config = dict(
    crop_scale_min=1,
    horizontal_flip=True,
    loss='mse',
    decoder_blocks_per_level=2,
    decoder_upsampling='transposed_conv',
    kl_weight=0.01,
)
Rows from block 4 of the encoder of a small image VAE, named by matrix and row number. Rows with one number within an expert belong to one neuron, the router's apart. Each number is 500 + 25 x the weight over its row's rms, rounded and kept within 0 to 999. All counts start at 0. Numbers have three digits each.
After each expert's rows are labels from the 100 images, of 14848, where the router gives the expert most weight on average: "peak on" is the class under the peak. Only what is clearly more common there than usual is listed. The data: aerial photos of the United States (SatlasPretrain). In brackets: how many of the 100, against the usual share in percent.
# router: router (encoder.blocks.4.mlp.router.weight, 32x160), inputs 0-159
# up: expert up (encoder.blocks.4.mlp.up, 32x32x160), inputs 0-159
# down: expert down (encoder.blocks.4.mlp.down, 32x160x32, transposed), outputs 0-159

# expert 24
router.24:451477456512528473516543520492519520471505466532504502474537499462504497445504514530508472467491505521527491484517497473510526473524511510440475511528497473470505530523507484517515514485493548532508518519493509541505536505480476516484449513499470527542485458475522530516511514513533484485496483477533531520475472490510524508506526510463473493496529487440550479466483517494504547503470509504556473518492526511464514516474516454493513499509520522464541460441504465511503484509490495
up.6:541515500497484508489526491511477529435488548452498488515494487450492536532521495501472513525497466489478516524541493521508506483492480529468493510483549511450497495482480497490485528494523499474485502487549456486473493549509498492497519503523484521476476524451517563500485469488499511503496513501466533499462527475497511457572501520509547527451507510539472518483471488497483519519480497480467510471501489491514467522464459460504529495491521480520505492472540528514516540530540492
down.6:502479496501446485458488508496501522508494525476458475515525455535471500493469447482508511517503588491506531507472486504464510519496509518491476483475488502476425495517479520506531560489467518487507500495470494532487501492495486483504484551483429503501499498500519494485504490506540506468482487492496489503522495512485472533481458478462537540470486476488508509480516471462500506498521472495504489501523492526477519543467541464478461488467535453529507469522504486471453510498461492
up.7:584492471527510470535472527489475514493510495501537504498536490522505480472540475516505484472496472517491508490501492506528497488524469557474507508510483491429515508485458475507529531510490501494501493524528524520486507534493499503516501513508553468496446506448486531488487474512534493524499505508476543483482482487501523443533530550477520458508505494482518485447515501485507532539495493511476514485501491497498461541474483436487552507493525491481527482485550514491502535512468513
down.7:515511491533494452528506504489510499506473500529502520503504510511512492488503507487483504493501399543496511498482522512502474512499490514482499522507504477520501494554485451525521478523532531534518529519601512506482530514491488487521519532509502490483511506413478495467517482481514502473467514489479577479501493502479484470471522483504511466519533476524561464478524529516481495523522526492491497488507509452494447525538497482512506470478530504496516499518514506479515475488514487
up.8:539508507496500536486493492495488548458487473465496486497518461503492537503485447489513535496513480472492515524507516509515510491514474508468493473513519491507471474482509506464531503483491456479487484502538470483479479533508507471511468507513483514521482520495525585489483504479478504504516531527513534481513539430521452492522457566479510538466492508511503532493529464488503522503493480461454509497479485526518492564514468488512554439522524485520475516503507510512472529527516505
down.8:511524493503543518478505496529492497494457501483536485495493468535506572494546455479496505525537528491507473528541479510464514547451485513540471488502537488525458491480520497459509470466510483458481512511490471479465478511508512483499467520517507520503473552493520488525480505443454494491520511481503506494511525500506464543526453528532508496465479516495472487534533501460499523529537507483480530485506496495519509534513496513475503456501456462537464523528522525518480528492517518
up.9:451542523480471495517494477524506500471529491497479474536540523475507503519542508490501494501529488479512551532470495492508488481518460495516525469493540498457521453486504489542498518459465468452463478510528513473490520544533515456516477489547524482514485472490538511504452514460492509468513520490488523507466549550500493523493494551496507453478500525502499514490504519529508526526473464503522505494501461547499480527465480469500488528534557482512470505493528485480494515516503529
down.9:477540505498483476490492518499547462519499545513491459528524496494505519462523553484471469507511489488544531532520504469509504472494538461485490514536486489450504484501529496469510480482534527461475455507498476479488528550504521514480456485510500534509486485490517487502498515499506492499481523466506533489478506495513448499475515505492534448528503481516504495483479525451518525500472467494525509522536504518464492542466534480493426501520565481493481485481525509522490549508460533
peak on: building (27 vs 3.9)

# expert 0
router.0:467536539500519530474481536482509476476490542471507526542465493485504519505478497479465509528438495450511474551517481512458443480515502475520477511522513532502470514494487524475486457521474455496516482486516497462514487470464471561480518469479517495476496488472451505499518507500480468529542492500533439496542474515500479538481491490487493465461523496489540525475491486486505492483490456551483494516519523516541501500499459481505503479506499507471480494519502468518475532500480509
up.2:455465483472504511484439491525490478539495517467520517488451493505491498542448474507519477510495500466453480482522510525471493474521501509500481500515474494548557501518521520479529546501476488505510527522498499504483474439494501506508515529468537461503476527498497529514523512511518496448506517490515501486543465573487473491543490471479472478556508490465508473514476473483516461508487528498447490512536507481533497484518541477507524485489492498521511494539483516483528543519498478
down.2:529513489494492487468472504526508464423516564453518477472431477486503516489477478505512482532500518505480467470475491516487486551507512536501456516525512493535491484507478504520493493503489481486519514523497484505475482489493494499516512554499525470496518510501496527500527484503541476464498524487446489492521466502493456487512498497498504478475525482454528463490469447464462509489501539492424497502553485456511480479485506441506511501479510497515527519543469508511507516535495483
up.3:471491493486492480505472505476516473414551517495485506510508454551457518531490490503492508540497505492486469503528495442469525447498523496511513474504500511447552500523509510467552490502506501538499499475498494495475527531504492501461493496490457579502495497503501456533472503504460495484490478505508494463526492499471498493533479473486479425485491493470473497491513463479476510487474481512503558508504504500488497510476501469503470503469496501528518559454497503506492492483491465
down.3:501475498511494482552473502466512495411536483501489495501532465594498509535464497512494518526513494504464496483520516458473526467490504513522533502508515514462562487516514514494519448491488535532502498478501523503485524522503493498488477506496492541481494532512502438519490492493489510484497488497527517454511511482484521517521494473479494453503475507453467501497555479499476501470462482514505548493512505498481505500498521467521469505502491527548516561436491495522498493491485494
up.4:512508500539518545475472507495479469463498489488513504466459443505480545494483461501489493521505503475482469480535466536494500515482520543458462522517532519542463498521500496463499504496526472477502519468493460503496467466497502499515499525505483526498554507501498468520504488498501479554484544507464501504575498516496468491539462474488487507448513498491449487546508484485498542489539518481459493487462497492512507495515451484502523456503469484511513531514544501492466482505541490
down.4:504490499570490522524509514467477482487485444503475509467495449529484524508489493510499503491516482515470485453527501514505494502467509538491475527492540512552490492489501505489452530511526487503506515483511491492525477469509501496529490539501517508478521513499508479507503476492496508525499535535502488507558489507484484510533486513481502553479517487490463506529572503538490517505524514466441484493424513492506515485520473505498514479518413518497492503499519513511457482500585519
up.5:496453474506543478509458498530494539515523527501508496484504500517530500477513460501514525455506488495497468507502501524529500535538479473519529525495426474511453486504528468539535495506502532473491486532514510501510516470508502496466448541498499503498564468484493502488498538502558443455493508504530518519537467516531494490496498504460464461519519509469514465511474496480492534490521492507535481530475502512496492533534498494483512469496501487460506485502528475490486457539436512
down.5:465480517496493456496522492515472521557481480530462530518513503544473426560488496516505487450467518516489518506480532517473492485479522485504525483456521515498572475518495533496517524504505487503494491494475518500499486481502491502545496527479536486517454513508521501478510509521475574501513491513512494485503470518445528499525484505471488544527477481555502498490524525541479481484549492511522490509487513516500513498516529507501533503506447533488484523455444516482511498473525484
peak on: crop field (25 vs 7)

# expert 17
router.17:485513474494512476513525483468536526480493494451486519521467485524501447502503486463493546499518535548496493506475517497453468472499568462531505532476517497513454498537482475506476497516510453506517503489463520469512508512464461497486509496507468493486530532490509490468524480490498521486481459518473536477498482473513525518512531472498536526478524524511558514489522471514490492513449535482497476481488508522528472523523505523527522539525482568489506496535458503535504475456486521
up.10:491512517520516509499475494472535521473483473484547499504481471523505521456513481492506503526516493530516467507486531479502520442527548476494473506496495533507455481550518481433514507484452462520475451518502538485490527516513507479475497530523496486560475515481526529508499504475514539458513479494474520491496501470527491486536502457494501514511471497450541524506527454478490509512515526469458536522517470543545489493506486475508546477501497525517524491519481487547473540497476489
down.10:510514517516524491497495522502490449509503436490504502514524546532492509437521487497493564522501491463524470496557509508538491542498466465517448510529494488486509534516498502456520476512474529493500495547493525488487522549491476490509534523545518535503433497470500493517487485486502477533524490487519492507459519476491489514508468559505490494573495511521506530515515490485477532530528502493521537500538504499489488511502480528527532470524514473540478514520519537489518505491515532
up.11:554491493496504493477517505512511463476503538471493503502452462514478496510482500506503543529502495535455485489433548512454483519488531520488502508488493481509490510514510513534486486511504517491510515484516494516478464489496490508480481523452491458469546490494492468495507495518515506435492479472425504491507481430495515495506489450535490493491517491447515463483486483482465464509479521511471487472524512491480485473499502463481453512487504497510508587537460536528505491486477496
down.11:541511494506487515527469523546507493516497493536462480508529508556502468506534527482505489468504504481522533485464511505516481479462507502469508481526542486492543479472477498472529509506521481497480485479484446504514494503512513520535542481526510517521468526510506462492466482499442495561504541503534476489510515567490488497465497498501475492488501471550453533480531530502538530505510467482484493498480517480503477524529502473509515510536471512449454521498507537536477506511550539
up.12:478498480523458524505529511480492545500506454517503512515539510568511462513527477512516545488496472527509530502497513479449453501491483475515549508466497492454536507518489497521512459511491488508516517512525512501523505529489483507531510464506418511473508522479494451456520484518507521536490492506460515497532496470484528472489529527526527531452512488531535552501547499521463490498487479499514460476481506499494473510538516524484504517513543505472492497524460493528509475489534476
down.12:474490480506484526490508511522525522504515520490456495498475449473504533499475501557465462528478489504498458494486495457428496489527488522491476482527536545493470508496504444507507538518495477532506568469514482503507501503460502504481502494493480488476544469521508521495553516509490513488489464501469479471524486490469496516524539459522501512460481488449520475494483465537500469460528484544465457504499523527477481491495523465510480531499492495482540488509485476464489481458522487
up.13:520483526484515491502483486517507508492531571507484475525497508515503481492513502473509493512528488525501476514516502521505495484535521512515462473499487517453490475440524469523490499465480565525464448485519520465503547491529514488528505491545528496513486476475543480484479513457533528521506475558487524476490499458494537477515466487544510540530480517501469514526485489505484530464497510513505479496580470552525499493504517509479476482507493535462514514479469508510468515498450491
down.13:499478507518518488483494517486435508449480523499609486472500532513508540478482454514503482508550500499487453518538499520498500533496503496439504504494513515471486500504502542491515484487482533487491491483485485483533546489525512506483464499526461520543497505505516515501447481512538454504503494513490519480475524517461481503498486533525475518485511507473500518548477491490466552480496547530533525509542488468496504473499462511511543490488538493498531502540516490492500518503484464
peak on: crop field (33 vs 7)

# expert 8
router.8:468490490495538524450556466539459481515517543506518495519504517495453566477474544497519490521523491466461471481483521522472480535506438517449512520496504514448519479463478497482518475462454492527458478505492468486476526468493498487510478494527480509514499462473519520503463477479491501522514489497512504476514518535473525459503483485550481506494526504503479489524481544490484532537535508496482516478495451480498486448499481516527507531493524501518470507550491500489507486498496479
up.6:488488478519511480499449506472481499490515558472491501522487496494514511488491500501495503525496491508486488493557519493555533507506468469455500494510486483506483509481514504517507468502517524485505521468505490506485512500484489512426461480499524524518505509492493535504492494518528496471519489518493499482459509446500514491549489527494512473501509500485445406504483448492484486526523507504537488467513494469547491539485468593499481461476462485518506529509518552474511472522465514
down.6:535504506502477522479523513539524483537475484535464496549498499491471447515502530489472467489493487511507522480437487520463476472465523551501501504483517498468512498508500487522504549499514479503494527478510481505512500466519506516561511509512462496515516473534496445474535509485502524539508543532446490508541498548457500511472510474517479544518494507544493516486513517556488486487490497478469494491522496506469493465519530469505466518488506523489519443490453472522501522498546470
up.7:499479438519492504512523548493504504487501486509462524529506504500484511483534496550478484485461498513502517500499501499582527497512498493504470519529468479502484550536459494465515549555496487507574477531510492562480513512450473526484504479477521501500432517489443528488508478562490514513481508496518504487473512526506508466513512512497511497486506463500506485487508518477507495517506502511505523482460557477453480520473494449502503482490505502519484517497536513481513542489519512
down.7:476524510498479455457529512516492512512520521502520486516480533441518531490491531477491445463518447522515448476516517516460470469474512480446469464489508487475491476478513470544522477471521511467487479516547470483530508533523492465511527482534485523543501499480525509448489496461510513532510492540478539525538485485474533486536496504508509529468513486493543534526484529513484523515494498529472494509502469527495494485471482488529490509517537526461489518484501508523476458529487510
up.8:522559493484492490482499499491523483533485492497497495493503514432527501503530526509457468510480484484537501503518459511526494507486485527484476513487511537514481497500482476488439533506511481516522529491528438501489467533498497504479520462465511473464488465481484506517519487508503506519499522488459531552460515493491479471478522505517530491510468500545459524492426505509502509504497506476512510461523519531497465460470468518469455520508516474519516402486498494490501501474538512
down.8:509518540483503538459557531509525479523515467519501497483483478412502496514509516472505459507496465500520475539481442486498507509469510519434444503482567531478451512488469502500473514518517493511503496491539469519518505542496480506506521507481461507484498437511499534505507521510506492520507492508475515547536507497474495508491531466504526535468499479519480516496469497498513480472511487513520501489482509507514504478472492511486488522537512505515500416514487463542489517504535495
up.9:517493503523514554519494499518515502448495507474510480494451482530506488488537469480509517531523490524504486540478498511511498521508585411479442521511508519482475494532472497488514505480506524492482444477500557481496519519508516494514488508521526439516504491495527457503502485484496512517513468559490505482528497537535514494509499489511489542471499520515526495520498530472516498491481519481529505528506476506491509519493459501488543478494451519504484532527491527443477559492489494
down.9:494506507445528492525500487487469470491457494484553509521516574503542506459514515493488537479500482453524522474543524518543499522491474491472509515475499504516550504497529483463483441497510497503508492536522554486506540493504495518494500518536540522539460519481511506546470504494488483485501478487546522510454546496510486505502498538503500505576517476518523519516508483501489525540514524469522541517534524512485493519494490544514545535485502503504515460471507491482515512493483516
peak on: crop field (29 vs 7)

# expert 14
router.14:474475545494547495525487527509501474509464497492529551542510522521508485527478522460534454489461488471523518499487513534518507508492484492520483460484490492519529518488452506476496509501496506510520509541452512455513499480479507506532532482519517504530457537491453482472503482482516521511540511528520463457497483544497495556471517498456456491502495539490474532487520494502548502520483486446525484515509485478435525520508529499530530507486467532521505499528533524479495483479524532
up.6:522505514547489507480504512500491501548484459509532489477487486462494492440498492501525473464500492526503526481461522533556472530486488518447450520549494479541458508478479502526464531502460474445511506523516515505509480467487505496540512488530532456528501522482499517468553507501504508534510556491487519539500485486526492505490509520512546534460516492545523516510488541498531492523521529489443456490511495499504492482507495504494511495526526477455502496530501489524490526525533524
down.6:512482486478535465542520487467513502456506514521477491517521503539507479562480525497489511500501530494481480497532541500474541472499535491541542496485510523439546491502527528493532513506514547545501476496464509498502526505517539509488485523481475518508476521525488458520461508510512515465495462515526455482480491461456527501515486493443451477528495492479500486496486492509507488503507515489559538530463479507455520494512508479515490530474486534525508514447482516463498473463475481
up.7:507505465496475481503475491482530482486508480475467467490492480462498501518488463511462506497522444519514479517523444485478469489513516527511480509521484517507468496526521420476515524502502509522486482507560473518498466540503507491508505484501487482487527477466492485526520514520533475494479537487464553528525493529458501467484503470462497490515492504483527486501456470442464530473484481546490468503490520515509436489493516465456490459496536540505484488501516494521537484517448490
down.7:497505536515497503512485524447465535453491465501568522491490479476516516482484521473498499524453514500488537471487543533502493506462498512504489506504509500486513496509486554494469484526483477457469494533463483518466503495497501472530492507467475499524505479554496522521505469489523485518523479440537502487477448469520506516562486499510487491531547510517444482458467496501491491492476544486513480518511506492474543472499490565516521488484462508545534528508473492493501524510505522
up.8:524449496510520490483485504521495538483532545488519500509472458493494525445530443500542509461507460521493470500489524527519494549522481475488473529507455457521416510499511469513520490514481510468479485526515509497500510491509507503484491536535517513499552534481493513453519487488532486446493493489477532489510492454512510490529479458522482507475547504474535478514492503488480509530526522471484476520485502507511489532489480472511500474488514479469519558557506522525475482521476503
down.8:490531502512519506499546482467507452474486472480468476519515493458494449534489551491451497515506537491523473469504505469492518464498548529521484516485538512484525505526496518485446543501525496508504508510461512467504517528509517513523515520497458466521448482516476498582492488499508495545499530457520477507495513484464534520499513520445491512540488490551502498466495499508512500529490493519505504513507517477482514465527508528484492524487509533514503475420493508478467515475530508
up.9:515540474481487491502501461458530467502512515515467467515519505465553474554490489492466488486514466533549516544529434481459483475513526480528497497497491531523476486511522445512466498487549522497480510521525525502503484516531519479467480475482511529505538491489491459539513516505498482459499516494532544537496479513510491483440526521481484518497522518483496502470508475477520507470461482545538506502509506511488462493464532473490470509480485507480472457469513473521498476518470532
down.9:466502512559502488543497515484458510449490461472510532499474500515451471472468480461515502499503532517491475473507510551527525494506550543509494519500502524503520490504482501472491518469460480481488539502485511490454471503518518493491524514499515502518509501557484553503469498499516479551510525461521502489526487465489564505555475517504524462521494461520500517487485493558512470489499504517503453478474507492513512471516462532527538486528528531479552514502519502488493486468507481
peak on: crop field (40 vs 7)

# expert 4
router.4:474476534474523500508498534492529476501473483524466541545507539511504496522501513437495486500447552497518543536485491497529510488487500480545486484465510482532519473529488520497442471521541497515533512526479529467538493470503519554494528520496504520503474505477465478437504493457468514531547483490523474483485482524513518466532505516486472517512489495514471508463510503537514492498516500475478484520509520489500528519531536488558552499515479528478489530546492510492480499475491494
up.6:506516507504516569528486507478484432432500547507508501508535471493530559508494485504494514567501503455510486507504482495512504536495476496488504489536519528541484500490490499453500489500507473492511498485497510497518535494500499493459494498513432485496547507499507472515483497497483467488506494551491500504519537541573450503493492491528548533479490497448473488495563503482532522498466498483480492482463492494506499508501453537533510460510490455511502490512521507497487510521520495
down.6:535504486507527545538508511475467461491519538510502511487571481540515551491489493514505482537498506464499503490520510495509499550511429522515535479532489512533506479464459474471485491497513497487518497495476509517538541501505510503499500515513463469516525511505502490495500494501522476466509501580494511490498542530567462506535507525535539545512495493464488488487576505523531512520484517478486498485454484487518507502527470512524510467525473448497500486490509533494496495514519499
up.7:479498498496453477511500501489517499539551485514524514528549499531454508504500534507509495519493502502466537484502545463506506500499462455462515459476479465455560506460489516517497511504460515516506485509498532506500540523478478504508478487504539480484452519495506508467485508501455556467492495527475500471460532420487502504527504506514543466531492494502516508490530541515485455515469527527485524465512491483503494498462529524500464530506524496524459518516478526527537520511506510
down.7:517499500508541498519506519500487504526456459518475506482489513526498459559487493497493489462501532509512502467498502547510508532488525522553530525471518543531520486490530535521475507498538526517503501502467516482505477471505499492505510547481503510500488499540506472523504502508527509496526521509510487514522467491502516529473508509477463564562478505497472507501516504518547516494512508486502509529464500495496528497546525537504558503496408538475500453444497482533480466476538519
up.8:500534506489497522499447473493525437491496529476491492495455529454533523504508503503474460478518456501542463522541466519521506477516557478465454522523501526539467481528507457435478455501525495475496502526522507483493504520513517475474514491507525480512528518480513485540529496481512496502490528485485531534515491563487464507500506493508506518510507500480529464490474476447493529469491502528460504481545499509526472503442493471504531478506530499491500492527519484516504527533473514
down.8:517509509494514524525526501467490499481485468559484490484514486531479475564494506496468464476482506495500506480512512499503510510496537506522550492470514546513529494500518545508456500500535496536496506510480517501481495469509492496531520507469455519472500501511503439508501499508467533505520511527522475513546494533496502515468519486505469523540480516499463508492551506527563486496482484494487498463470490494478526479527493525516519520497471552506471444415480462512482483480565514
up.9:492500482486461465511520498495525461526529509548504494551515483491480522565512537508481451464494496551505509510516502482464483480477479503471499515464468512469571516509505499514509527508521545523499496520504517506495517511497502499493507502485502535485514543498496461529468503507502539471493523488491498529500461487459508504498528514525507504541508493458550483463531494477495493513456508554458497470511512501481501489460539458533465540498527493455500452486504468551494482521515534
down.9:508481503504536519530485507476489518525461429505474506472518508525488475520479497497521515500500540470489503469472527538542512504500507533559524503477499498524498491481495546506466519491500499511508500498480513513518488476503517508544504537487537465514460504532495510457507500494496541532520501542498469498503513489513496520475517533468485558528475506524486504501534513544522477507515517468501525516453509505502539486571511559506541473521441565495487463491483512468495471470525482
peak on: crop field (30 vs 7)

# expert 29
router.29:549500512491486523508434470551488468527450511501479494518511514555518480519504479524493490492513487481504521524477513546521481519483501476467555484527501477509531523469487519511532490476528533475511480531496508488480494477497509507573508560482544472486462542494491489491507486489471495489505544513508490488506502539513473510450512501493482508517494514515478525486513514461463485498483488467469505487517459498495526517519532456495545487525498482510465567516528498534505555528522509
up.0:491513497473470504515543488527530494502533561502483481470489501455534511509542487513476493487507477513541477536501446485496515491508521495512465492498505483497432506481496465505472474508531520458508482454520433510491476529516500502444471476494493508494556483472494525490534503512493465476496494500499538518477521532541522486500508490497506489411520496502462481511448498479508498478484471517545462499493510502499473522459465523466455508494486467478497508517527497486505479510478523
down.0:506530502507509517475502486441486477463474529488493493463492514397480503486484498501466518558513481471486483497543482506479473498516520500461484513471495521466428496525504527495468488474499484516530485473490474500486463538490500510445494489507464511474548457505508516534493485519514483476487493535506486521486539472493492481525487496489505513467532494464513507486497483516458532493508487509532526492512478467509497459485488560476478493478516510538520451473463469506526480484475476
up.1:469503515566511512529502491480529549483529427529483486506527481525503493463563484489493528461532493499538496524502480469512498481522503472509478494488492507496456481521497487487524519494479507467463442505513495499507509526527513474495445525525483542541505497486508551512496511483518480498503491483536516528509502480525523505480512549464480505452525509467529533487485506470499541500506488505533506512441507511471487544485474458482511470529490489463473530490547474491468490494498533
down.1:479508499452486518516519500495507488497464528498519465480474530510523469471458497483490547499496495511506512493496497473464477522503537501507494511494496499500453473505515510528485536497509484507495529512521504510473503510461524501478518444468468490486555492515490445532522497484552510506487479472513484526488478451491524458450498480542442494536508503476482506503461503487493484456517479527512467537550499505516513506536496564533457503465523484522540503499469540446506481499460463
up.2:511524486501489529504513497516511445465508571457509489497505512463517529505527465493469524519510465494536486539529468497477465490495519493505450515523508499493456501489508450498475422501524516475496503498537462508484489518511500492458483477516495554477549483459495476545523482500493475496491518475467544509490521525485491470504481483514498520421529492486462482503462460469486531486478483501507505471542517489523462494473480501489484492488506456498515552513502519494495487515493509
down.2:469521507531505495452524472477500510457497520459503491471475489460499559494477460534477510563516481478510465533550463453436484510486512509484464506473524507531454508516494503516458476498529499490506506487487495499505493521495494513468506497525485526474539470516512495545480476469518474438471497491502457515501512460484490488510468494522484542464520483504495478504506489469510513516495515541486506480530480501512487512454469515490414502483502469513506471506480483504484465520474488
up.3:471530507485463519481520480479491519489497534449488462495497490458508540499480518479532486506536489461518479501569480492460503439494538491505486484478471529519487473483537464482489443470513453487459523467508488475497474516543534439450491443533489502510517485499533515528482516480531516521509484508496514515493495483493518507542485457485506489503486544495490500525506479497462510459475478500516459502505471514525494475514496552490464493506484502516488465461537487498494497512456486
down.3:495484446477539512484514513526482435526525489498520520466496521500565512488538506515472468485475446509487442504524448494536496495501492514534502518487504500478489537508500491540519496531532489520504521487546464522492518519500475518514520505487485513497520552473481562516474486527504480486535473482533502494484514541478545457490500494511484551489519475500498478517504467458473558493495491506524484539481532500533486515525514459459537481499493523464494500522504494463522523488486492
peak on: building (27 vs 3.9)

# expert 23
router.23:459537477523469489542516471472510449497495507486520460517501534484542473505521525478509464523523487500541509538499464468511488516515475462502513467470481479480540461480480488527488517446472514487491494515513521512492507554509504472521500469520504521510498476481557486495536495505513475490508542532518481511476486512481497512466551530507524471440545526521506504501502501469497472492471470553524510531514482456517463498474517496473519544486540486515483504509534461525515537497471518
up.10:524502498492501501512456481488519528479476538519498463541500488541500475509514498469467529492533492533491539504501485501518488498491498483518459507483494482484548481517513477510519534470516495522493484511520549488490501491532523487546488516533500514517504512483522484464465493493537501511496520523487524449499490433518473484564487536491474501571520522490484528499540475553509534556512455496453506515552466505529475559511477487504467476491493540508503483522471514509465507510520491
down.10:510493482505550512493461476524521516485490461494485528483526484542484480513518455502524511454496412474460491481498480502522531464486517530529513484497499507542524489519535476490517467513524507475489499524548541497466499486487497503496522487487475537508511500436502457477482493495490494539496510522513576488526512534488485478472480497491492452543489493504490527512550512513535514509505522445506527529490495492484466550523479462522499470478491486506528517464464526515482486488504482
up.11:608501506505489513490479494518517525452456503502498469477511490520513477471533472483502538482510495517524462499470521518472465476499549489525492534517490488531444495525519495513483479499522490477493504515502503492501467509514527486542492573504451499475542516500501480480538493486518482485476518466446509502540480561535458504468498511501482535474519498544522515492495466500479510534493480488441471512524487523525508494521502533511512490509520495489517473521468490531467491509503506
down.11:533513500493496526456463495512514530541494455528491488523497496508523476493498480491526492443498493507516500534436500498535494548504533515491469515528465501526464485521498461513487494490495482496504551552514508514498498473509506493546516493504452475485519482491483433462519507533518475526516572507483489524539482556492428496431502491515486494530481504513508507487496505473532510496506492494487505497517491524489503506541502479486507477518521491493522441546458498500469528528495499
up.12:495510503482508509459486491522500501417468498444474514502473475454515517477492482493509526514489521496480504503546491519465466448500540475479462527542550471511465518548498475471498441501527450424527526498484437494518493518499494510496508493479483534460531481516496510523506480509466486495492536471471484490492527497487465505510470464475489518460530493517491486482492454495488493524486496498479511503524520456490505497483457489521465495484531475508492524482477529511510497521496504
down.12:488480511483511451511507495484501515525454464512516513490478486522476470536495489487510483453487519534474488492472517506564531528500510496536525474442475533509538496506525549503460535518475567512513517496496537494488466497490506494506509528476536468477489540529511484504485519519510543468527490462490468505498470416487545507515514530478461468572466482504505503477513516530490475483450527496499481498495495515525516493520539515489521507493486538471503500495496498508486494464495511
up.13:465526505516515506517501491556493450465533470497460499516452518473507505508503499506497476505507495474509518504467449517524496533508498510479530482487525492488540481495458496532506510495492509452500505506503493490518514508526516494546491511498536483465501445494516464521452512482520475470492545487492505543497527569471501494491496515501496480455522508482487477500460552490527494474484504518525512486472512477462496463473482423485499504517550488476468567514525515451490534481497518
down.13:452513511467488475526533495493521542539500476535484510542544546505508492484527525495499515512505467492531537500487502448544507489500479468529520468492479491466508491483491511506497515490455510561486498528505545494506544544525497515497505448525505488518435477492523498474496514509477547507504450517526504519471541502481508513466506516488512498532455517524542499493518533512512460504491501491541553508508505535486524504506544544516475502534530530507464465515507507487514494461471486
peak on: crop field (37 vs 7)